Weights of a small multi-label image tagger: 41.9 epochs.
Rows from block 3 of a small multi-label image tagger, named by matrix and row number. Rows with one number belong to one channel. Each number is 128 + 32 x the weight over its row's rms, rounded and kept within 0 to 255. All counts start at 0. Numbers have three digits each.
After each channel's rows are labels from the 100 images, of 14976, where the channel reaches its highest value: "colour at peak" is the nearest of a few named colours to the mean colour under the peak. Only what is clearly more common there than usual is listed. The data: photos of plants and fungi (iNaturalist). In brackets: how many of the 100, against the usual share in percent.
# convs0: expand 5x5 conv (model.blocks.3.convs.0.weight, 128x32x5x5, standardized in use, each kernel summed), inputs 0-31
# convs1: project pointwise conv (model.blocks.3.convs.1.weight, 32x128x1x1, standardized in use, transposed), outputs 0-31

convs0.100:109130151123118170094032155090120102167122182113164128149131147119167067123103100130183136139134
convs1.100:087118095089088147168099149113066176078110147126150141146082118136134117051158106120174140123098
colour at peak: pink (30 vs 4.8)

convs0.122:110090122197118169107105127181130157124113174081103141110097110209163115123089129081118140114152
convs1.122:183167129090115135102131136124084142098139119144147095142138152141169124157185066071109116186183
colour at peak: pink (28 vs 4.8); white (27 vs 1.3)

convs0.112:138158134098165139125138135107126196090162110127113130121176103114039113105063169159137137109168
convs1.112:111086148168216168138133126127150159124090142144124100079114092139110130108153115129112138043085
colour at peak: yellow (44 vs 0.7)

convs0.14:225106163143124076162113095094134154162181085131113088103157121141108116154115109111100137164099
convs1.14:096108109152132175111063102108143094148123129197078130135073088126171122174144109167157168135146
colour at peak: pink (31 vs 4.8)

convs0.102:105162153130140164138073117127128150147190099148156127141073149110100116180090065095091118149183
convs1.102:089122135170115204162118140144130068115137111136079114097063068146128094166091138116122150144158
colour at peak: pink (33 vs 4.8)

convs0.56:111109085148101123196098176093097113131171161124142118103121080165159116193095116112084170148145
convs1.56:144076102185129125122104167087123159072100164119149138094054134116127052133112094136124120094133
colour at peak: yellow (62 vs 0.7)