From a checkpoint of a small multi-label image tagger.
Training: muon at rate 0.023, 14800 steps, batches of 64.
Rows from block 3, named by matrix and row number. Each number is 500 + 25 x the weight over its row's rms, rounded and kept within 0 to 999. All counts start at 0. Numbers have three digits each. After the name is the row's rms in percent of the matrix's.
# convs0: expand 5x5 conv (model.blocks.3.convs.0.weight, 128x32x5x5, standardized in use), inputs 28-31, a 5x5 kernel for each
convs0.0 082:514508491488465535540526469480526527503522531499539523495556512523477438507526538539528499533521520509500527494497499514520516514529512503507496490513493496551505511488497486471482487506548521461475494523508446458509530511489488472453463479498495453469492482484472541537473454450498470496504478483501
convs0.1 092:507529502485498546509490498498500483500522490477517524514533486487514500546476507513491501497513530500487506542558500507504526527496480522499456486511508525513525526544541499504521520492497504507481498478489485510530514536513525508481500505470483490504488542510521503475519471506487482516474488473474
convs0.2 094:524539532507498487487524536483487473522530500487504475508520500533464497525512537497501471517509493476487527503495483493480463461510506475462452496515485505519523531488498491464508485494494483501476490507502528515529499469498488498503492502458482528523517467516533497488473511549506477486504518520509
convs0.3 121:454511541506500512525569528494487485511483492460498521455434524525533464484496525497491509518515534500484524524556530496508508523521497530519529478486455450469488508515502510525528510482485521516494483514512463489497520524490565541515509518506493465479537530534521501523530508491485516486480483505501
convs0.4 098:520483486465481524535517495496484547502486503482482496494521470452453503518534503506523535505508495510502516505468490521484490490472524514526520505493515528478468473493513495458469497548484453509501496520489476462465550540484487496526478474509524502481494495477525491473478470490477487476485487489508
convs0.5 100:514555531477489532483495490487503455523538503507489526493495519498469496499462482476462510506530521479495523484473485501503488493506525504480484510507483498506488475520515486525536533506470510526518506496500470491497529547547509516485538536490494500533486470466501505481502483495520511516487493507495
convs0.6 110:485487507477479438452514480463412468504527512485485453495508480477473483519504511522487510470474476472482496480464466485531484490507532481484495491511531537558554532485483486485482485520524484513476493488469473505495476485482513487492493492517504498505518524506500506519504487502515536489491515533538
convs0.7 104:498466520515520511539536483462510466490491519465479554513550510509534466503504484514496508499528479499497523482472479519491515548524496536526507482468538511529505484501512507501507450459487541501448476521521478475526545513489463494487502510495485481518508514532536482494526535474454481461464494495507
convs0.8 108:490510454499532533480481551559549496444542551510508435504530467531489488510482489482504506486481481495485513477474509483536486490516484499504483491481518489480485494498478476485458522486513519472494482492494497502530521522516445472487471447471508514481470474505531501479461472522529485482496517552520
convs0.9 089:546512488479504547524477483497519502528512478538542538529496533531534507534526528497481520515502472486503502497487469476475491513484482509490480494489514539526506526562516517509554506514508531530479482524512488490500484464468464444486525545467474495498513516493472484503493492486476488455496533493480
convs0.10 080:492566517510510523535455474492484511526502533494470513539503483444405499508495523510497505498473472516505480482486489510491492508477495504499499475488485490485481494482506494490463554538510462524528495484469539516513471498522528498534547497489471518522544456454499511490502490505540497528513521538512
convs0.11 100:552554526515487581530505522523549547533538517531497506489441544540568536554497496509477497525532508505500515502476502522509471497452494495492528497506451467492476494501503497505505516507508495492545493528539477483455479507480524488483480469510506503482502511542518518526505503488506544512508501505520
convs0.12 119:535525499479526481521509457514496487519506499513465442509500491487468478525510523528499502525528508460472511502515482479498516534514496487497543513499462492499470468455460457469497459461478485492461452490511474499466496544518478462490509481508515536534511547544515514526558528497489508542534496484495
convs0.13 089:505500481462470474509502459492459497534466439482503569469471482485500525568507511498522497498476500501495497498506500497500493497489524551531535524537500499485508513501513487494513483525470515499508519474495482497501504501488537518456472533525531469463490519495526525492493501512521516464483511515532
convs0.14 101:493476482493509488461512517503469492524510477484494452476551469490497527549491457489529512486487527520485477551553514479483515507508469507501487503497514494510530516495493526512524474508561554526440494507489518480485467515502494512479473470490508492478461489495520473487505508513509510499504533481511
convs0.15 099:494466494526524462487499487494481490490502496555535476532537506557514532484456475466521493454553470472498489526470460512490495467515511480495491519486514500509505490461490553479471484472520481501486466495518535472479543531500516514473495494551506438493494515511467495506506508471485482513502491531506
convs0.16 078:478496533492458498516537524464518481500513471498539516458440505506543513500493501532537489500508516487489487479525492500495509495504505458509504501537483495475474515520496458503544495534507517517494503510536506501529533509501480493519499488455467510503485486488532488490523521547471512529524484466501
convs0.17 089:486479473483488449474522540526469460518527489520487509540529497541497525535484483470481492490517479478472506504498488477486512490513452461542494545535514575543513514489529536520474499525509472465506530505497535456489451449496569506493495489563514501501499554492460493502507453480471453508486521464494
convs0.18 104:489472510524480481498521515477498511511534517568527450510528493524467521492496531533533510485523511475486518506480445463524486474489489510499498489496485476504519502468516523498457506554513463470526489469505507493488475496521496526513485511487498482471539480442485508505471487499483494517495495512507
convs0.19 118:475478480456477465494513478490454471491487466512520525518482525509483467474537531481453487528517496458496513488517490487525514523524503529501518508511506527492481529476506513499511484495493512508481549526518518514560520505539508481493497506518507480463488536515521488483506485470468472476444451476481
convs0.20 110:516486541517503531516520461484586550497541538518469510566554468485506505543504513509499490521499502502500505487456511511490453478493510486495513528520476485486509510513498505480514533512501504511540527515520498511499483513497488511481479498492484486490480482474484479482483476504492492463477496492504
convs0.21 109:496514510490459502500512487489518518453479484482503527517457504463495463460492517529511502479485483446492508487482495526529537554506472479500504499516464472494535524526511492492502520510520506504493489494557524499453484529474526518488491514506497524518496486496479475487487510538502488486503530531515
convs0.22 094:489522490494491505532524497504496463480468493543513526521483459506529518503491501522539507476489499480491508522502484494505494494494515522521513502499491531507467473470525493507496457523468502520525536542530486513521538534530512495497534528525478487513487530494497494459504484505495490496491500534500
convs0.23 083:495564500503498510518492527459509502569527488508488521512485499507483542489469505461502525481486461508483506541487491463529538532478486525516512508499480497478480490511552492489497477514480448460465503540489472515544549520473481492510478489480476531520516538493513513538537501500529523498485439485502
convs0.24 109:486492495507508490500533533491475495513507447520539525488457501520521482522505503512527522500499519531525487488509514501502509513516505519532517510507497457438492525453450495566556481485513552499502497477482468513536542508487522522526497493518518488477478502508489490492521507532533476527490473495466
convs0.25 084:531486493534514505519466524487488524439443501522531479488487502535489450483519522530504486552510494501482518502490519513520507505502482508532507501467508486500489510482484527518521510488523531544522517527495474493514511509493513512472498511479492472486513496489478484480483528487527507512510472483483
convs0.26 076:534527532563499507545519482522488519519463498486515469449501492470475448510515500489527492499530494516507495523518488488488486519502504489480506491533505487543514496501496521493537512484523495468486459524473484508506543508470476495510496531512504494492512486516490496507472502493499540469485451457506
convs0.27 109:475483470510540452476483478479472491510467437503485479464475532509468463493476473487486490496502495489508501513497487496538523507505491545528514489479508509527517533465468513525484513531517533486517501504544501468503528536510494517528531497499501516517533483446467511540496466472507536506473472495513
convs0.28 107:515496462478511526535485493494514471487500469540484480490441537456459459472488517476470477546533472497499519503498509510504510512527506483487493510517457469512478464504511510493514457425448484473469474491498490477469475488482541499456499470501450438450440530546525469476530546532512473527535502501485
convs0.29 079:482520501493487477515485517507497465455465444479466432452468470464440445490467485508479492494514490487475519510508506469516486517523519474496516519503496517517499492456511501502529467499499513532464503521563526480514515569488482499488493469510497479499492540496476482534528471499508524451489547528495
convs0.30 118:473492512497508494502495480483506517512503465474481499516503476511504503502487499484470481518528511504529493507493498502480485471494506523523523538543482477502503503520534537570535479467466454436483488529519511494477517499495496516493486504482481486473510528518484511534519527502481470493511481480491
convs0.31 079:517467547494490506490531497529502497515496495530447503465517536490527509524476516484486516492494470498538512482512504490519473495495508539490467488451484491510517491515497504514500484490479534475492499513447513483522549517560548528471506497509513486490501506494481446488499521507492487480447492518538
convs0.32 117:491512525504454517532515496443487516521460440510517479460478549511462461498494492495492463520486465464473506475448487491491476472499486494475466488480473495511507486482496484495513459475481496522454483485484472484502489473463514489476511521515512528529514537529502498510515498475476511503489487470506
convs0.33 088:498492473496450464474504526467494469506510498479545510482489455497473505496477481484507492518520519490474505491517534503489507534507502479493477475529543484484547490498530522532506496475509535516520479464467489487514518526571472452499529551482463502495504483510477447500531539525526520539510545519517
convs0.34 084:492499494487479521506509506504534507524495478524539546518455515537527504502496511541514501520524499488492497492479521557525524506502493516504481518521506462493538508482453528568511533484477526514490480458512524496505491515550547502534515512479488496481499498492513469458515462519517495507466493503475
convs0.35 093:493497460454486508511468485479466515502483461506497489518491490523504519530487528511481503497496499476479478491488498489488509499491543486513490482522508472509504516513520504478496506499539501489525503531489472486515537517503533525504473487513536498500498534527454498476543551506510523528520507513515
convs0.36 091:472498489484472488508508522476526509513533527523522496502547547505495435503453492476542516462508466488488512541515462507487525513492513484521522491499529491492509475494482564492487518539550528523513531525534443546520497506481499518523521511506469500503494512466465469483497495492479503458492492512514
convs0.37 094:543460468537547489485503505513469507540512481518539533470495521541528496463474481495504500502484476492511497501494485489482482493480503502536498509507513516511487527481447439487520484468508502531503510508479522512540561528504461496509524510490505505498484508497491515502503495512508506493489526521539
convs0.38 116:499496583528511489485551543502514490497476457514468443512495490515490518494518541526509504473511518518488494511492505529519510506498530524535513514502505518512527518506501513544542518518472477499518504532517499480482500506496461470474491506509510508481494528527532527527525489460465525543483446476529
convs0.39 104:503515501494467512526526506485443508501515521491489486490505487470491508467475498478478479474473485464452467497503496502496506500517527504528517502497505519532515506495479470477522502510489473509521535521481516558569551520512476482473474477508496482489486535488464508490559515518556514526526503471481
convs0.40 118:513520475490504470526506528557507529508524573516509508548540502490501479501512502492536533498498494517525505499493511520492483520529520490518533522512489467492509535484500483473479518557553478469499521517512472494494518514499526546519507502516521512503516486501507508523475516515486511487538537520514
convs0.41 102:486447468516523484479479448473455477444477466481511534505573465472547549532509493505519529542509497495543505477481509494482494480495503453451514506463457477461467447469489516517476501492504520513513509501518485497480461462491547526508519545514521511497497514521524490516480480475477493536522526513532
convs0.42 086:499520545523490500504521529497524535558532493530569556507526571584555518551513496496514482500494506516484478497525509504476495504506538477479485496528491520534534498498480478500484511497492518471498495500520480496465467483507521529493504523508513496491526503476464474489483490485489497494517526512507
convs0.43 092:539524483459476500510506510548458507559493510526520544496522488475488480545490487476465494489487484504485466507508492474472497523506460494518516515490536531530530559533514524548523544469455519518550484477544526536478451476437497519540510483493510531505522518525501476506484493510493488509494512515511
convs0.44 088:531508488536503525503464483464505523478465472483524482496453483487489482447480489515559509494505502540499520516475490530515511492493498508488463474494496488501522564479485471474513544556558541576470489476467531505509464493512516501506484498535533529513506508511516491495527503513518525500463476539529
convs0.45 090:493491475488497499487505491487464525567497508484478540481506526514543491488472474482529487483492488506522477489474481525500507481517483478531536484462467508528527495509484483525507523524518503545529506526523495503502524558527533513477497503509481497506504485441546533484505469511495484504504484457491
convs0.46 101:495486450456491507529532496496538545515505492502524477487470494499498506487488464501512518494541543521502526563535530513526470450476501521527523522512517506542524520426470528511512503509464462510534549517501486514515483492510507513476487494510486464477493478477524508515505491475503522498490467499513
convs0.47 160:524528535520481488551567507451492555498477486469479476493508463479498508489518502496465443502540527477472510511505497503499490506523527507508505520498494468488508504459463517518473475474493492489535499494509520525536514504493503520488497516549530498524526536516529550508477533577548487458494524525521
convs0.48 088:494439477542548485485481493499507523531508486493477533498503547467482522473492501510506505508520524512502506502487479505511491489505513493468478482524458513478482508467543496485488501538522531527493524492557542508530539488449540519563490471515475495464479469446534547514507475485499476524499506513478
convs0.49 112:522509473492514529498470468497531530491510521475478497479487479488489475482553561511507488512489465471467514470482503497474481505511524476500517516544517551587591567489456451490531509482459471510495498493516489518510499517517474470464466474495493511516493519534543523491497532523501488493512524491473
convs0.50 116:498476478525542532514476488525507490479499497469473483497509428454438457513525516511500494530512505493496524522519495513500522524512502503532512505486459473503470442487492479465449504476490487470518494504480505520516486476464560512492527566511485478531549512498493522531490503499514494479480495507516
convs0.51 114:484489521528465490498515511495517531495503481496522494484455477469477438432518536558552517498510498492513520523502510526518530499518517521541527523533507485465468468478455437439447522510466468499512524509496490500518563531502528523506507503524533546544519517524560557495511524561547487519524522532509
convs0.52 084:518546511505495530505470500505527556468500496531500480494545553557481463493506503478480507480456519515517487515525534519484504473491545505507478522499489492515492515486490513531515532521520511517525524490505509519498490497532466491476466448468502459473481508493470486493494519502531506496505479523492
convs0.53 082:496483570501491485480510536506552550485474485520493451431491523501512500513518514498503524508505495524544522532538503490515483474506493499497488510515512452478497492544460526550504484475490504516514499535535519510498521494456506515488498507469535495475487491505479494501508468472499476480460439521478
convs0.54 086:546547479505509499428487527513473448488522505487485466516498488481528547528514524500527513512484487499485478480525501501460482473520499489509524509463477490522530535516522522535472548526485478483529546501475485505525522490459531480476481479523500478489478492481509506472477485526504491458434459481509
convs0.55 082:475507475472475490505498498486492540503529540481527516498524478510501521471484490507511503497522523491483483515500506476493476482488495504488533546502553533508522545537464458469515516466474492506522536490536542518518533535513468502498500489477540521494494469521521490475487487507450464523498467448476
convs0.56 127:520479453477472513500505500484464533566511492438506526452446474457498475456487518544547521518509525516522496508487476486537529507493497521532509494509508505503527535525520514527531493486506514461511514505476461488508498514508507499495479472535500483481509548517500471509515496545533503530494503497494
convs0.57 095:526530488494474503512511499491487511539545480545529512499494503550525511441518514485499515510511499473492467458506491500470488493450518482517464481486481450452488543511502492507541523537514492550520510485493523526468486479506504539509512499500487457504509552489517502479489460466502498506491474504520
convs0.58 089:524525499493487501474554503477531454513506479479496471533494476500463459512516481494471480485475526469469474476500490481494487496499494495494486492498516466479528522515475495524481542505498518478533477482533479509478498528488466476471505512476470486500520460485535528511498517541470495505521505458476
convs0.59 087:498506508480517547566500527521516512532529478478480493515487504515481525507490480483486478505529502486487534513477484464474505505530508513531488512522483517486502530495498500480514501546487490530505525480487535525535523534507505492532491472468457544513461491490520493516487473471490483536513504463510
convs0.60 091:499486494532564474500477505538454481458528509481542523521493522565490438469514514526520522546512517526495532512534545485501483506507511515521494518527529525512479505539533515498502526474480529497490486473484497510519498505500470476469510505455461493499500468539550502551494521524492524473488525500492
convs0.61 084:508483483531515508523508503498448493480518515506470495529564548498506493504509482486524529520508495511472464485457487460483454473511466511481527484431500489485508531516534487508538512513481476527476486514499497501514528535526513508512499520523482458473538517486481485518506512500489480496552549485482
convs0.62 103:562504496477488531510505490482518494520497467467474529482461467453493491467500479466498495533499490521508546493522528553493471506506531463491531538528501490498489467495505494490515475481479480492524499503501484486484526530529490491519544497486492507533518515518504507537520535482510503528519478467473
convs0.63 103:546523515515446489438494527508490483530549524493496521475459482469485477462514519499497491479461492551529500479493500484490497511492475523492500489498538535496490534525515483458538478474484465471550505532549567453486476468532503498501496482499502490509472487487493526507449511529525514513544572551512
convs0.64 110:530515549512499475503509478502474512581527452510499551503435467470507530498500508489444473488452454477504514510518482484481490469453458490490530522523505480448495480486505511498498515531512552488486516513515514472496494543528490461492515524508491527519509505500472466504469502505482469500518488486498
convs0.65 127:513512505455429473458494495500470477544519508503522532477465440485486455475505497493476473497498539522500488521542509467508522518469476507510499492497448458486499494429441462498490499521533494467542556505463453495482444464471537515485509517533522502487489507501491500522478492509531514540537537535529
convs0.66 106:434489504474516474491580494496510507570444452506456526464475505473503488483504480481484534485476488433511486499482440511481502474465511482502504488505510482505525520519505517506466527498546513486476468517537532475462505544513476536559525492476525531529522439471512532498477470510506499482461478493502
convs0.67 092:480493500494434536521509533511528491468510500511462462524538535484495528555472484522511484479499497489481518555544533486526531500506476529483478492485521508494502475488488475489468456495485474435489538547540491517512512541483485504480486538499497485471540537494488508555531499469487541491479492505538
convs0.68 093:486491482450462498496496471439447519504473432452465539562461483484540512462522490494490458511503505534503509501512532531486500523563504464520527515504511487514500498501470488516521562497446483549511502479445510498491499485493525545515522514500510512493482468477504521500510494511500483511521486502506
convs0.69 087:509509492487508479502490480492439462463461469468470450472493490503488508459492495477470500464494499506506472502505497499495516485488500508498476467426500499524481501505491505468475533525507449449522509510477476545538554482482523506474499510506502473508529497495504513549483469485501498506507479488498
convs0.70 090:513473520512489520487527553511487499535503490481488478504482454464495550506465492506497467501480506507497476493509498518490494475470474490459479510481473484503455485467515491438475466487510477434543514492539494550544509458471521480520497489479504518495507489511517516509511491523540486529511527560501
convs0.71 130:454497524519501489523502520498544533510473495510487496496513465452494534525484487510549568511501498516509534490475495502515474492515539502509534525513511494508522530514512515477471548522486468466493456438469497466485513506475508509490490501472458461519529452460482522515474502491500506499497468481549
convs0.72 115:535517515489502479476520507488483523532504512532511494521516546528496511490495476495505513489521510494508486510483521505492496529511496513493508501477500485478506537498483513561514492513565507466475507548484488478525532482484480490530514497498509506498504487456456517512493461471501531516493516522527
convs0.73 081:551518490518517509518526473498495536493452528483514511528485539521506480477496505495493480516523524496499497498491485511475464491528466477502511459469488482524494484482469499487453493518546499470472533500468466512518491479514500481501500515497498460487508496482462472501493508525523523529547491519528
convs0.74 121:501516512489481509519512485467524514502503497520499531501515513492520526510481509518507502481481500497525501483509492514468470492471484473478487470482509502478474448512500487483482498492465451442537503492487464533513505486456523510512513516523517532514487516525534548523529513526564557518507516543532
convs0.75 097:510498475466473524503480489484452499528473474488483483485523496488469492495507499503537508497513500524520533525509501495515534518472491521500533516507485470489515535530507452470460500530533504495488505505497485516463435450486493507524504513504512542502516505518490501508516514464470525495524512514528
convs0.76 079:476506488491515502475487480516507463512476476495447486529531529528496462458530532461471495507492486494520476478483469507483490500494541521533535509517527528498498466504488499545514550492490524477491434507505459558523553525483511495535509469482475498518491495487530519517500471494476490497463454422485
convs0.77 076:507517506501495463476496517552483499520497482519530487471478475523525433399487458467525532491482479505512485485490495489488506511494486507505474489492474462507489495493517499489475561476459507495531497465513518526492516514517447500533488465474487527497489497505516466497497474496500520514490522497482
convs0.78 094:477489474456458527505522511465503527564499478478492512481517493505500565543495490465480487514488497502496505492486503490475506510521533512540550529528519543529532510491463425500499504463477509518523492505498548510483499525515483485488488498454522543508481462505557531483477518529530476488481505520519
convs0.79 108:472489464437436493484506501457473395536580488495454509564538505474474540574498491480477510488502503461472518508513491513500493516504522509516509527543513497513518517510501499480487511496480494481504517496497489507537501489487486486524523497485446482539515495511504537524502490504532526530462459499505
convs0.80 107:460502521517524490511531526527444473485454515497478483499491501469495500497531503509517509494455521542499518471534536530494512540510487507534515510499500546482513507551526462494517506504486520512491471473465493482495465470477532495528544503492541551501502505515512479488495513496497527481508518487500
convs0.81 077:537520512484499521513530515476559554513519518490571504479572472507509521561485493478466479454468474469477488486466484473488498508495487480519530505503487489472498532524536534521496492508526527511523489494501488509516527496495499501511544487470461482509484471456483489485492491485490474496483467443447
convs0.82 123:469506502518516514479495522515525477464463491471466467491478527564536516463490508469465495520507477489490519499497512499510521499475479573536499487481464508531499501504546500484510456444483500515422472515495505499527496484522520501507532524507507535518518533521499502508534510473492507531494486508497
convs0.83 104:470490489470460491480506509449501474526546502491469486483526452492509485469484500511527501478500521514479478464540519485495499514517465497507533498470510506521506503482520491509497478507462515481491504497519488465480501477491470458462476490501449463480472502490519493458515500493518517538505482534529
convs0.84 096:489490503501459506505515544494481532560532471491519493508524501500465534538512497462463461503481460490494487492514516520480481482476526484491498484508516538486504517475500478529533467485488496529478477511482475479488540518496521511510465473486502508470460512528515489483506500510505489528501487494488
convs0.85 076:512498500466460516506510492491530535515480490535529506485506495534515497502522519495469500528500521486457514497521529494489495522493503497524541542550526492490513543524478492485514514501501491477514532533534514534500518523517481474497531503448482500482464492507481468489479484491496462460485482455489
convs0.86 091:514474472500535550481438502543539502488521518524529547510492469521512476489515527487503532498470452504507492459533505501491479546523511526510507480504500549564532515502517537528496518493475548504541529487554553513552501520538522491439484478511492446477506514504517515522499500538485466523526518478476
convs0.87 116:545546490452455514494519492501499502480465461520512489479493550530523533523479504489495484500538526505504506543526500501481539471469511487491458517527476511529498486442477501529538468464480506517514518519500486501493472481469564519477469502531495491478464561524522539528532474492539506490459481499492
convs0.88 081:514536505524504528491484493487513477525486496485491502517522503517503531501502541491475491509510497512504527523528501486503491516512520482520504495502444472507477473503512509501513481496497478530494520503516508466496471468493510499468502514522519487493495534528490528539511477526532497505485511524503
convs0.89 080:492510496469455530477518500531519544546511550490504482474503512501460495513492514524522510504487532508497491476493503506494528508491506486540521503524470491506512483487473516522495517506551482473479453520483465514485526497457528478494521481506528482520506482524492504502474517523522553486528538515505
convs0.90 091:464488513487484490483513493494524513497514478512533518501492470467507460475506502531519514507532499477491543497474490499506503481479499514532543480482497556492500498488518482548528493488475535520520486493503473490488502539512548539521489499464473493494508473504489482526472496513516510515512512532504
convs0.91 143:463439474485492466456488533505446456492565509473492521518458487495526503454507514518530535491488501524517474479493527502486475480510498485471480511487498479454486489528490484481493507468494514516485459467485486489495486502481480508516475470458498506482468461504537518490490506539539527504497505507483
convs0.92 090:495488507508550504499524531603537524509533591551509499487518517458488518487474453495475493472486521479489485484484480506495511498471475525483508507492484508502465442495493458472473509532494503490485511490516507447447482534501534543507513517510528512491499467488513519507467475500513520512525491519530
convs0.93 079:492508469471526470516519520527467448496513519490477478476509490526517528461487482505514511460499498493520469500495515485503524472497456516519510535481449502520514479479509515480499516523532495477482514498496485519532521478524459537513494509488531511511524508540486503538442469482492513501501492482521
convs0.94 095:532467498523520512489493539519513477528534478520536477500518501491458510515462500527535496489482503541524456471499498475479469492517518483472519543535454510459481470484471473478483503495488518508490499482469458518506525513484528490485504487563491492505493516505465493503529517490503492495495481497493
convs0.95 088:555497484525522546507543530526549493473501494527484457467467506492484498523513517514519497524518526470478523507473547512499457508498478503491503486514453536554489453483504527498513489523539507519476497508498492521518546502492511452479491519533464487527502502492458486509504510488488491462497506529506
convs0.96 075:521522500482494480507514497486467487472491483471478472498498498496494472473560534515527513522513518521498510518525511498502525513508508506508469481518499482476515515500485506530521502457474521498515477488498498503492490497514473488499491494494526527502490545529530492532502506523487494477478492485475
convs0.97 131:533515501505507462495497462501458476466453489508515478451468522539548525495510500486494504514504506521522525538536540531528516482489508514514498501533518500494497498463473487505499478501473461463523511473471488472464465451471500492504506476509517505492491496490524513493442480507498489478495492495502
convs0.98 095:516475475487526492463449496508507552493521528528505485476492486478476485481487480499480468503494522502455495506502501486489505510479468471508501480495492521513513484506531514508476489522491512516491482488499532508480488467478510498487502516520488486499525541506496505515516484492499494497502499535523
convs0.99 080:487483434495539504484440477474493452457511504457458451488491483447438475491492469498496493485486511501501502506551527503490527512514461495466520502492506527530556514506506507529515501477501510537495495504476523511497492477493500464482486481524514500470485500508527483498481522527506525504490509481543
convs0.100 109:517520544558543507494499544524489525493517540530522468465482522534487504512495504499480477478495536510480476529519522481496511510508490505511500511529507513492471449508491488519510485493519526523463497513540524505516510503500507502516523501522514511491481558530488481512545508474460498506487463474480
convs0.101 095:486507499463419544471505516463552551535536523490530479494547451493500457520520546513477477487492504515504508497473479511492490492495516499506483493501515521525521478535551481513509477522510542496475451472527491522519496497505530480462513507494497481480508531522442423467520523475437485519489490498494
convs0.102 105:475500485505470446489494479489483503521501518473505505480512485478456497532453454472494516519525503486511499527556516504481516505466470497493491478505521510482474498480478500505540485481517527531527534502517534498477487513508525538541524525514521525502482499530539526493492497542525504501488511485499
convs0.103 100:477499499480482493475486522501537498448494492544497515498469496502528543515484501488512490481516483524489530481496524507523470509487501487481511501467458467490483519457512529502482489494498494452487518540554486430469503511492532504493468500537520496480515519504509510524518491463486551534519516510586
convs0.104 095:493528525497528498451409436517518505505477498496523464465475493523461470472477505538500481482492516488516515511521521520518536491509524506498492500491478495480502481446466476500509513507503479457493494521490491479509512504538490476482456499474503527474454482490511516492496509505528537488507528517484
convs0.105 104:532477481486491528503497516486474474471507480494469503527513522491468513485497467466486495503471472531518500491470518520520522498523520514483496542513471498536503524517517533483530526528479452483481518514476499490495468476524495524533514513470491512506487499499539521524506472492493508492489505473480
convs0.106 092:471468505546502480463480504462484500511529499470482530495494561533544533516449451465484461491499489516491506514532533527490523498494500530552523532540501521467492500471518506520541494509514497483480508513476484473495483464489487493516499474510495510491474480467491515491488491516539501473440487502459
convs0.107 073:511506496505519496520507533542495510521499540484544554511529477530503500474499491490504516514471472502497485466493471498476499467485518512495485530485505474470482498520495516546516523508492551524493512494504514468490492530528457528537494508449508524478489455491514462441465490526464459486460508461457
convs0.108 113:511484489493488478505526479492484497491460476499495538488457483486571521466503512508489484494511544493463482473541509464503452498513496505489509502500493489519503482507473465501464521486469529515512495479525508550558540530526517500516504497525509517513484523530516470448508520522504455477472501491485
convs0.109 106:469496507514480526498485531517513487529494491496497531517487459477493487482439462500516511452450474484471460440466463474497473485492512529532536505516516495532532568523473471465473550511473475492514520503534480498472476491459493518496475476474498515500486480514516515485467499500490473481500500491523
convs0.110 093:514506501492506503491489480509480515492493534478493486488532482502484496507492488497510505483499508526534497532511499532500535492504514478514511512519493472500517496496481521509484462467481493511464472489495506467498516527511491526533527558475485494508515498494494498472507500488473453522499484477453
convs0.111 130:496506477469506482537452446485512633502439490498559499489505480502502507478494507476505528488529468518534491542458475517513521487516504509523483493500498502510504490491473498479485490489517456495492485479460489534536517514526485505496503523486494514505511508468483511471516520506494467498482487498499
convs0.112 120:480475482480468499542527521497524580531487504481475520482507502476500510510520507497489483535528512473483538534480475483506528499468510509507508499488472496514509506459514543523513489499516479460509475430491473500500515514479485508520510520496503493511507504488510518513558550513497500523530508498506
convs0.113 103:505488524521456496494509504458520512489491496514525511486514487527546528507496518509495480482474476462460513495477483498500488473481503510500503513541457477498505503507529533499495533553533543557494505495527538504524507517529489477484510514500476467522505474474488476451482492491479475465455452471485
convs0.114 079:498524489519555488507499509529503530492495526498500488494470504516461467508507498470440446524481461495494562485508505500510474481528505511472457511558478465450494522509479492522483503460477496507554487485530492541517533543509492500533495479482537548470480456507505467465494522524500485492513504482476
convs0.115 095:565498482473485504521511458513486506499472489505508520494455519506494483437500503481495494503526489499485481508492495515488491495484488519501518528513536532500465511492483474512569474477454490531459478522499545450444493506544457468511526490486477498501458484483484485469513503481501468548525505537513
convs0.116 086:502518476450479471480478473456527528479454480507529472465461478494473471452463484477491481466511464466515499524495518513526530472517518496508472507493526544527509529535539537538528512525502480494471497524502503529541498505556514493527501504484498540515481501485516516489541479466472501486483484481490
convs0.117 107:510494534495469483436474479478522453508511472511494532523544456468499552576511489487471452470501516507492483483522522526491512490494509479492482519507456494477465487483504501521562537505489521539556533483461441520518532529483526494485520521495487483492496494457449472492491451475519523465462470455473
convs0.118 090:510473450453477467451461476491525516497443467501488515495497517460508462466525479495473507460464498482491488482507444478492524530519524541530537526532497495530502532502477459462464520510472502497488470478540512477495489545532491510517486472487514512490501483503501513512505525534563563482488492491508
convs0.119 110:497466492541502471511533526488418487537485517542487535524524506503507553523490505495525501485518525488493496483534494508510472462495508489491492490523504526473495508543535506543515509504440509539497528524525527450461512534518519520549497472510489538509467518498544580491501477473497472520500494476467
convs0.120 116:517495460458472494483503453450511561512489478532529520514488469489479483526505469481494517495495507485509506543524497489521514502483490517524508484528495497500526531486484484503529464456481456509468482501474506504512528483479497519532499465512537548528484503504524538505494497478475492516505470466491
convs0.121 097:478494515489499489480479473503510469485515469514486517529494510462500552544472534543527524482499480494518460455462477493448482480485473470486482495472462490509509486484504540507495478497554538493459504499509487496543514535548530524535514512508517516483479506525497478483549519500481474504496502502455
convs0.122 108:511484463516535441418459532562450486500507550520543460455521548531479454512484508496504481457489496533495462494542542509523524503491493531523485496515501483496503474546516509480454498503504472445534510501475473546503466502523489489514504517493532517501522511496504527518468495541528507471468522519496
convs0.123 085:476545524500556467532567518459511547540516505511546501478479509486491474479526524482506533541508484505481499471477497488521527516510505521516546544514497477457472486499493523518520495520558522496425509547521480461478509516505451449484499493468488469485520461472438473517501456462517487540537486501477
convs0.124 127:510509465429465532519504467451493486507496477534512493499538551506469495561440450472473492448484498481484458481491464496475487501501517497503520507505535539553539544515491482469482512488485496511480469481454479477487497478482500492499497485516490508533502538523525523489550545521522481538528505491492
convs0.125 095:525511522505515500501458478478471486466453469501479498476508467506506498506505497479468521505508504518502478509547543499484486519493513470468481476484501528533506477492484500474496503501490508494532514489523524479508539542500480484481494521492487471474509512486479472511509503480492513520501492506551
convs0.126 096:563562518497497557458486518497493458484467498462497502473479498476502466481516511500516487492461476491500487498491477530505497487487514484501520505502521515467479514500499475471532513490495519530523484476479502532523517508503474444498491481451489504490492499537467470479508522502522517474501530534490
convs0.127 092:504542547502503473493501545519531527551535518496469481514529530505464531500494503494516488435469530546506475526532525488460523445437490491507482482502514513511551540476498531523477473499537496480469506521548518487487507519504483489517488477488490490469458523502505501502490530530499506502495468491528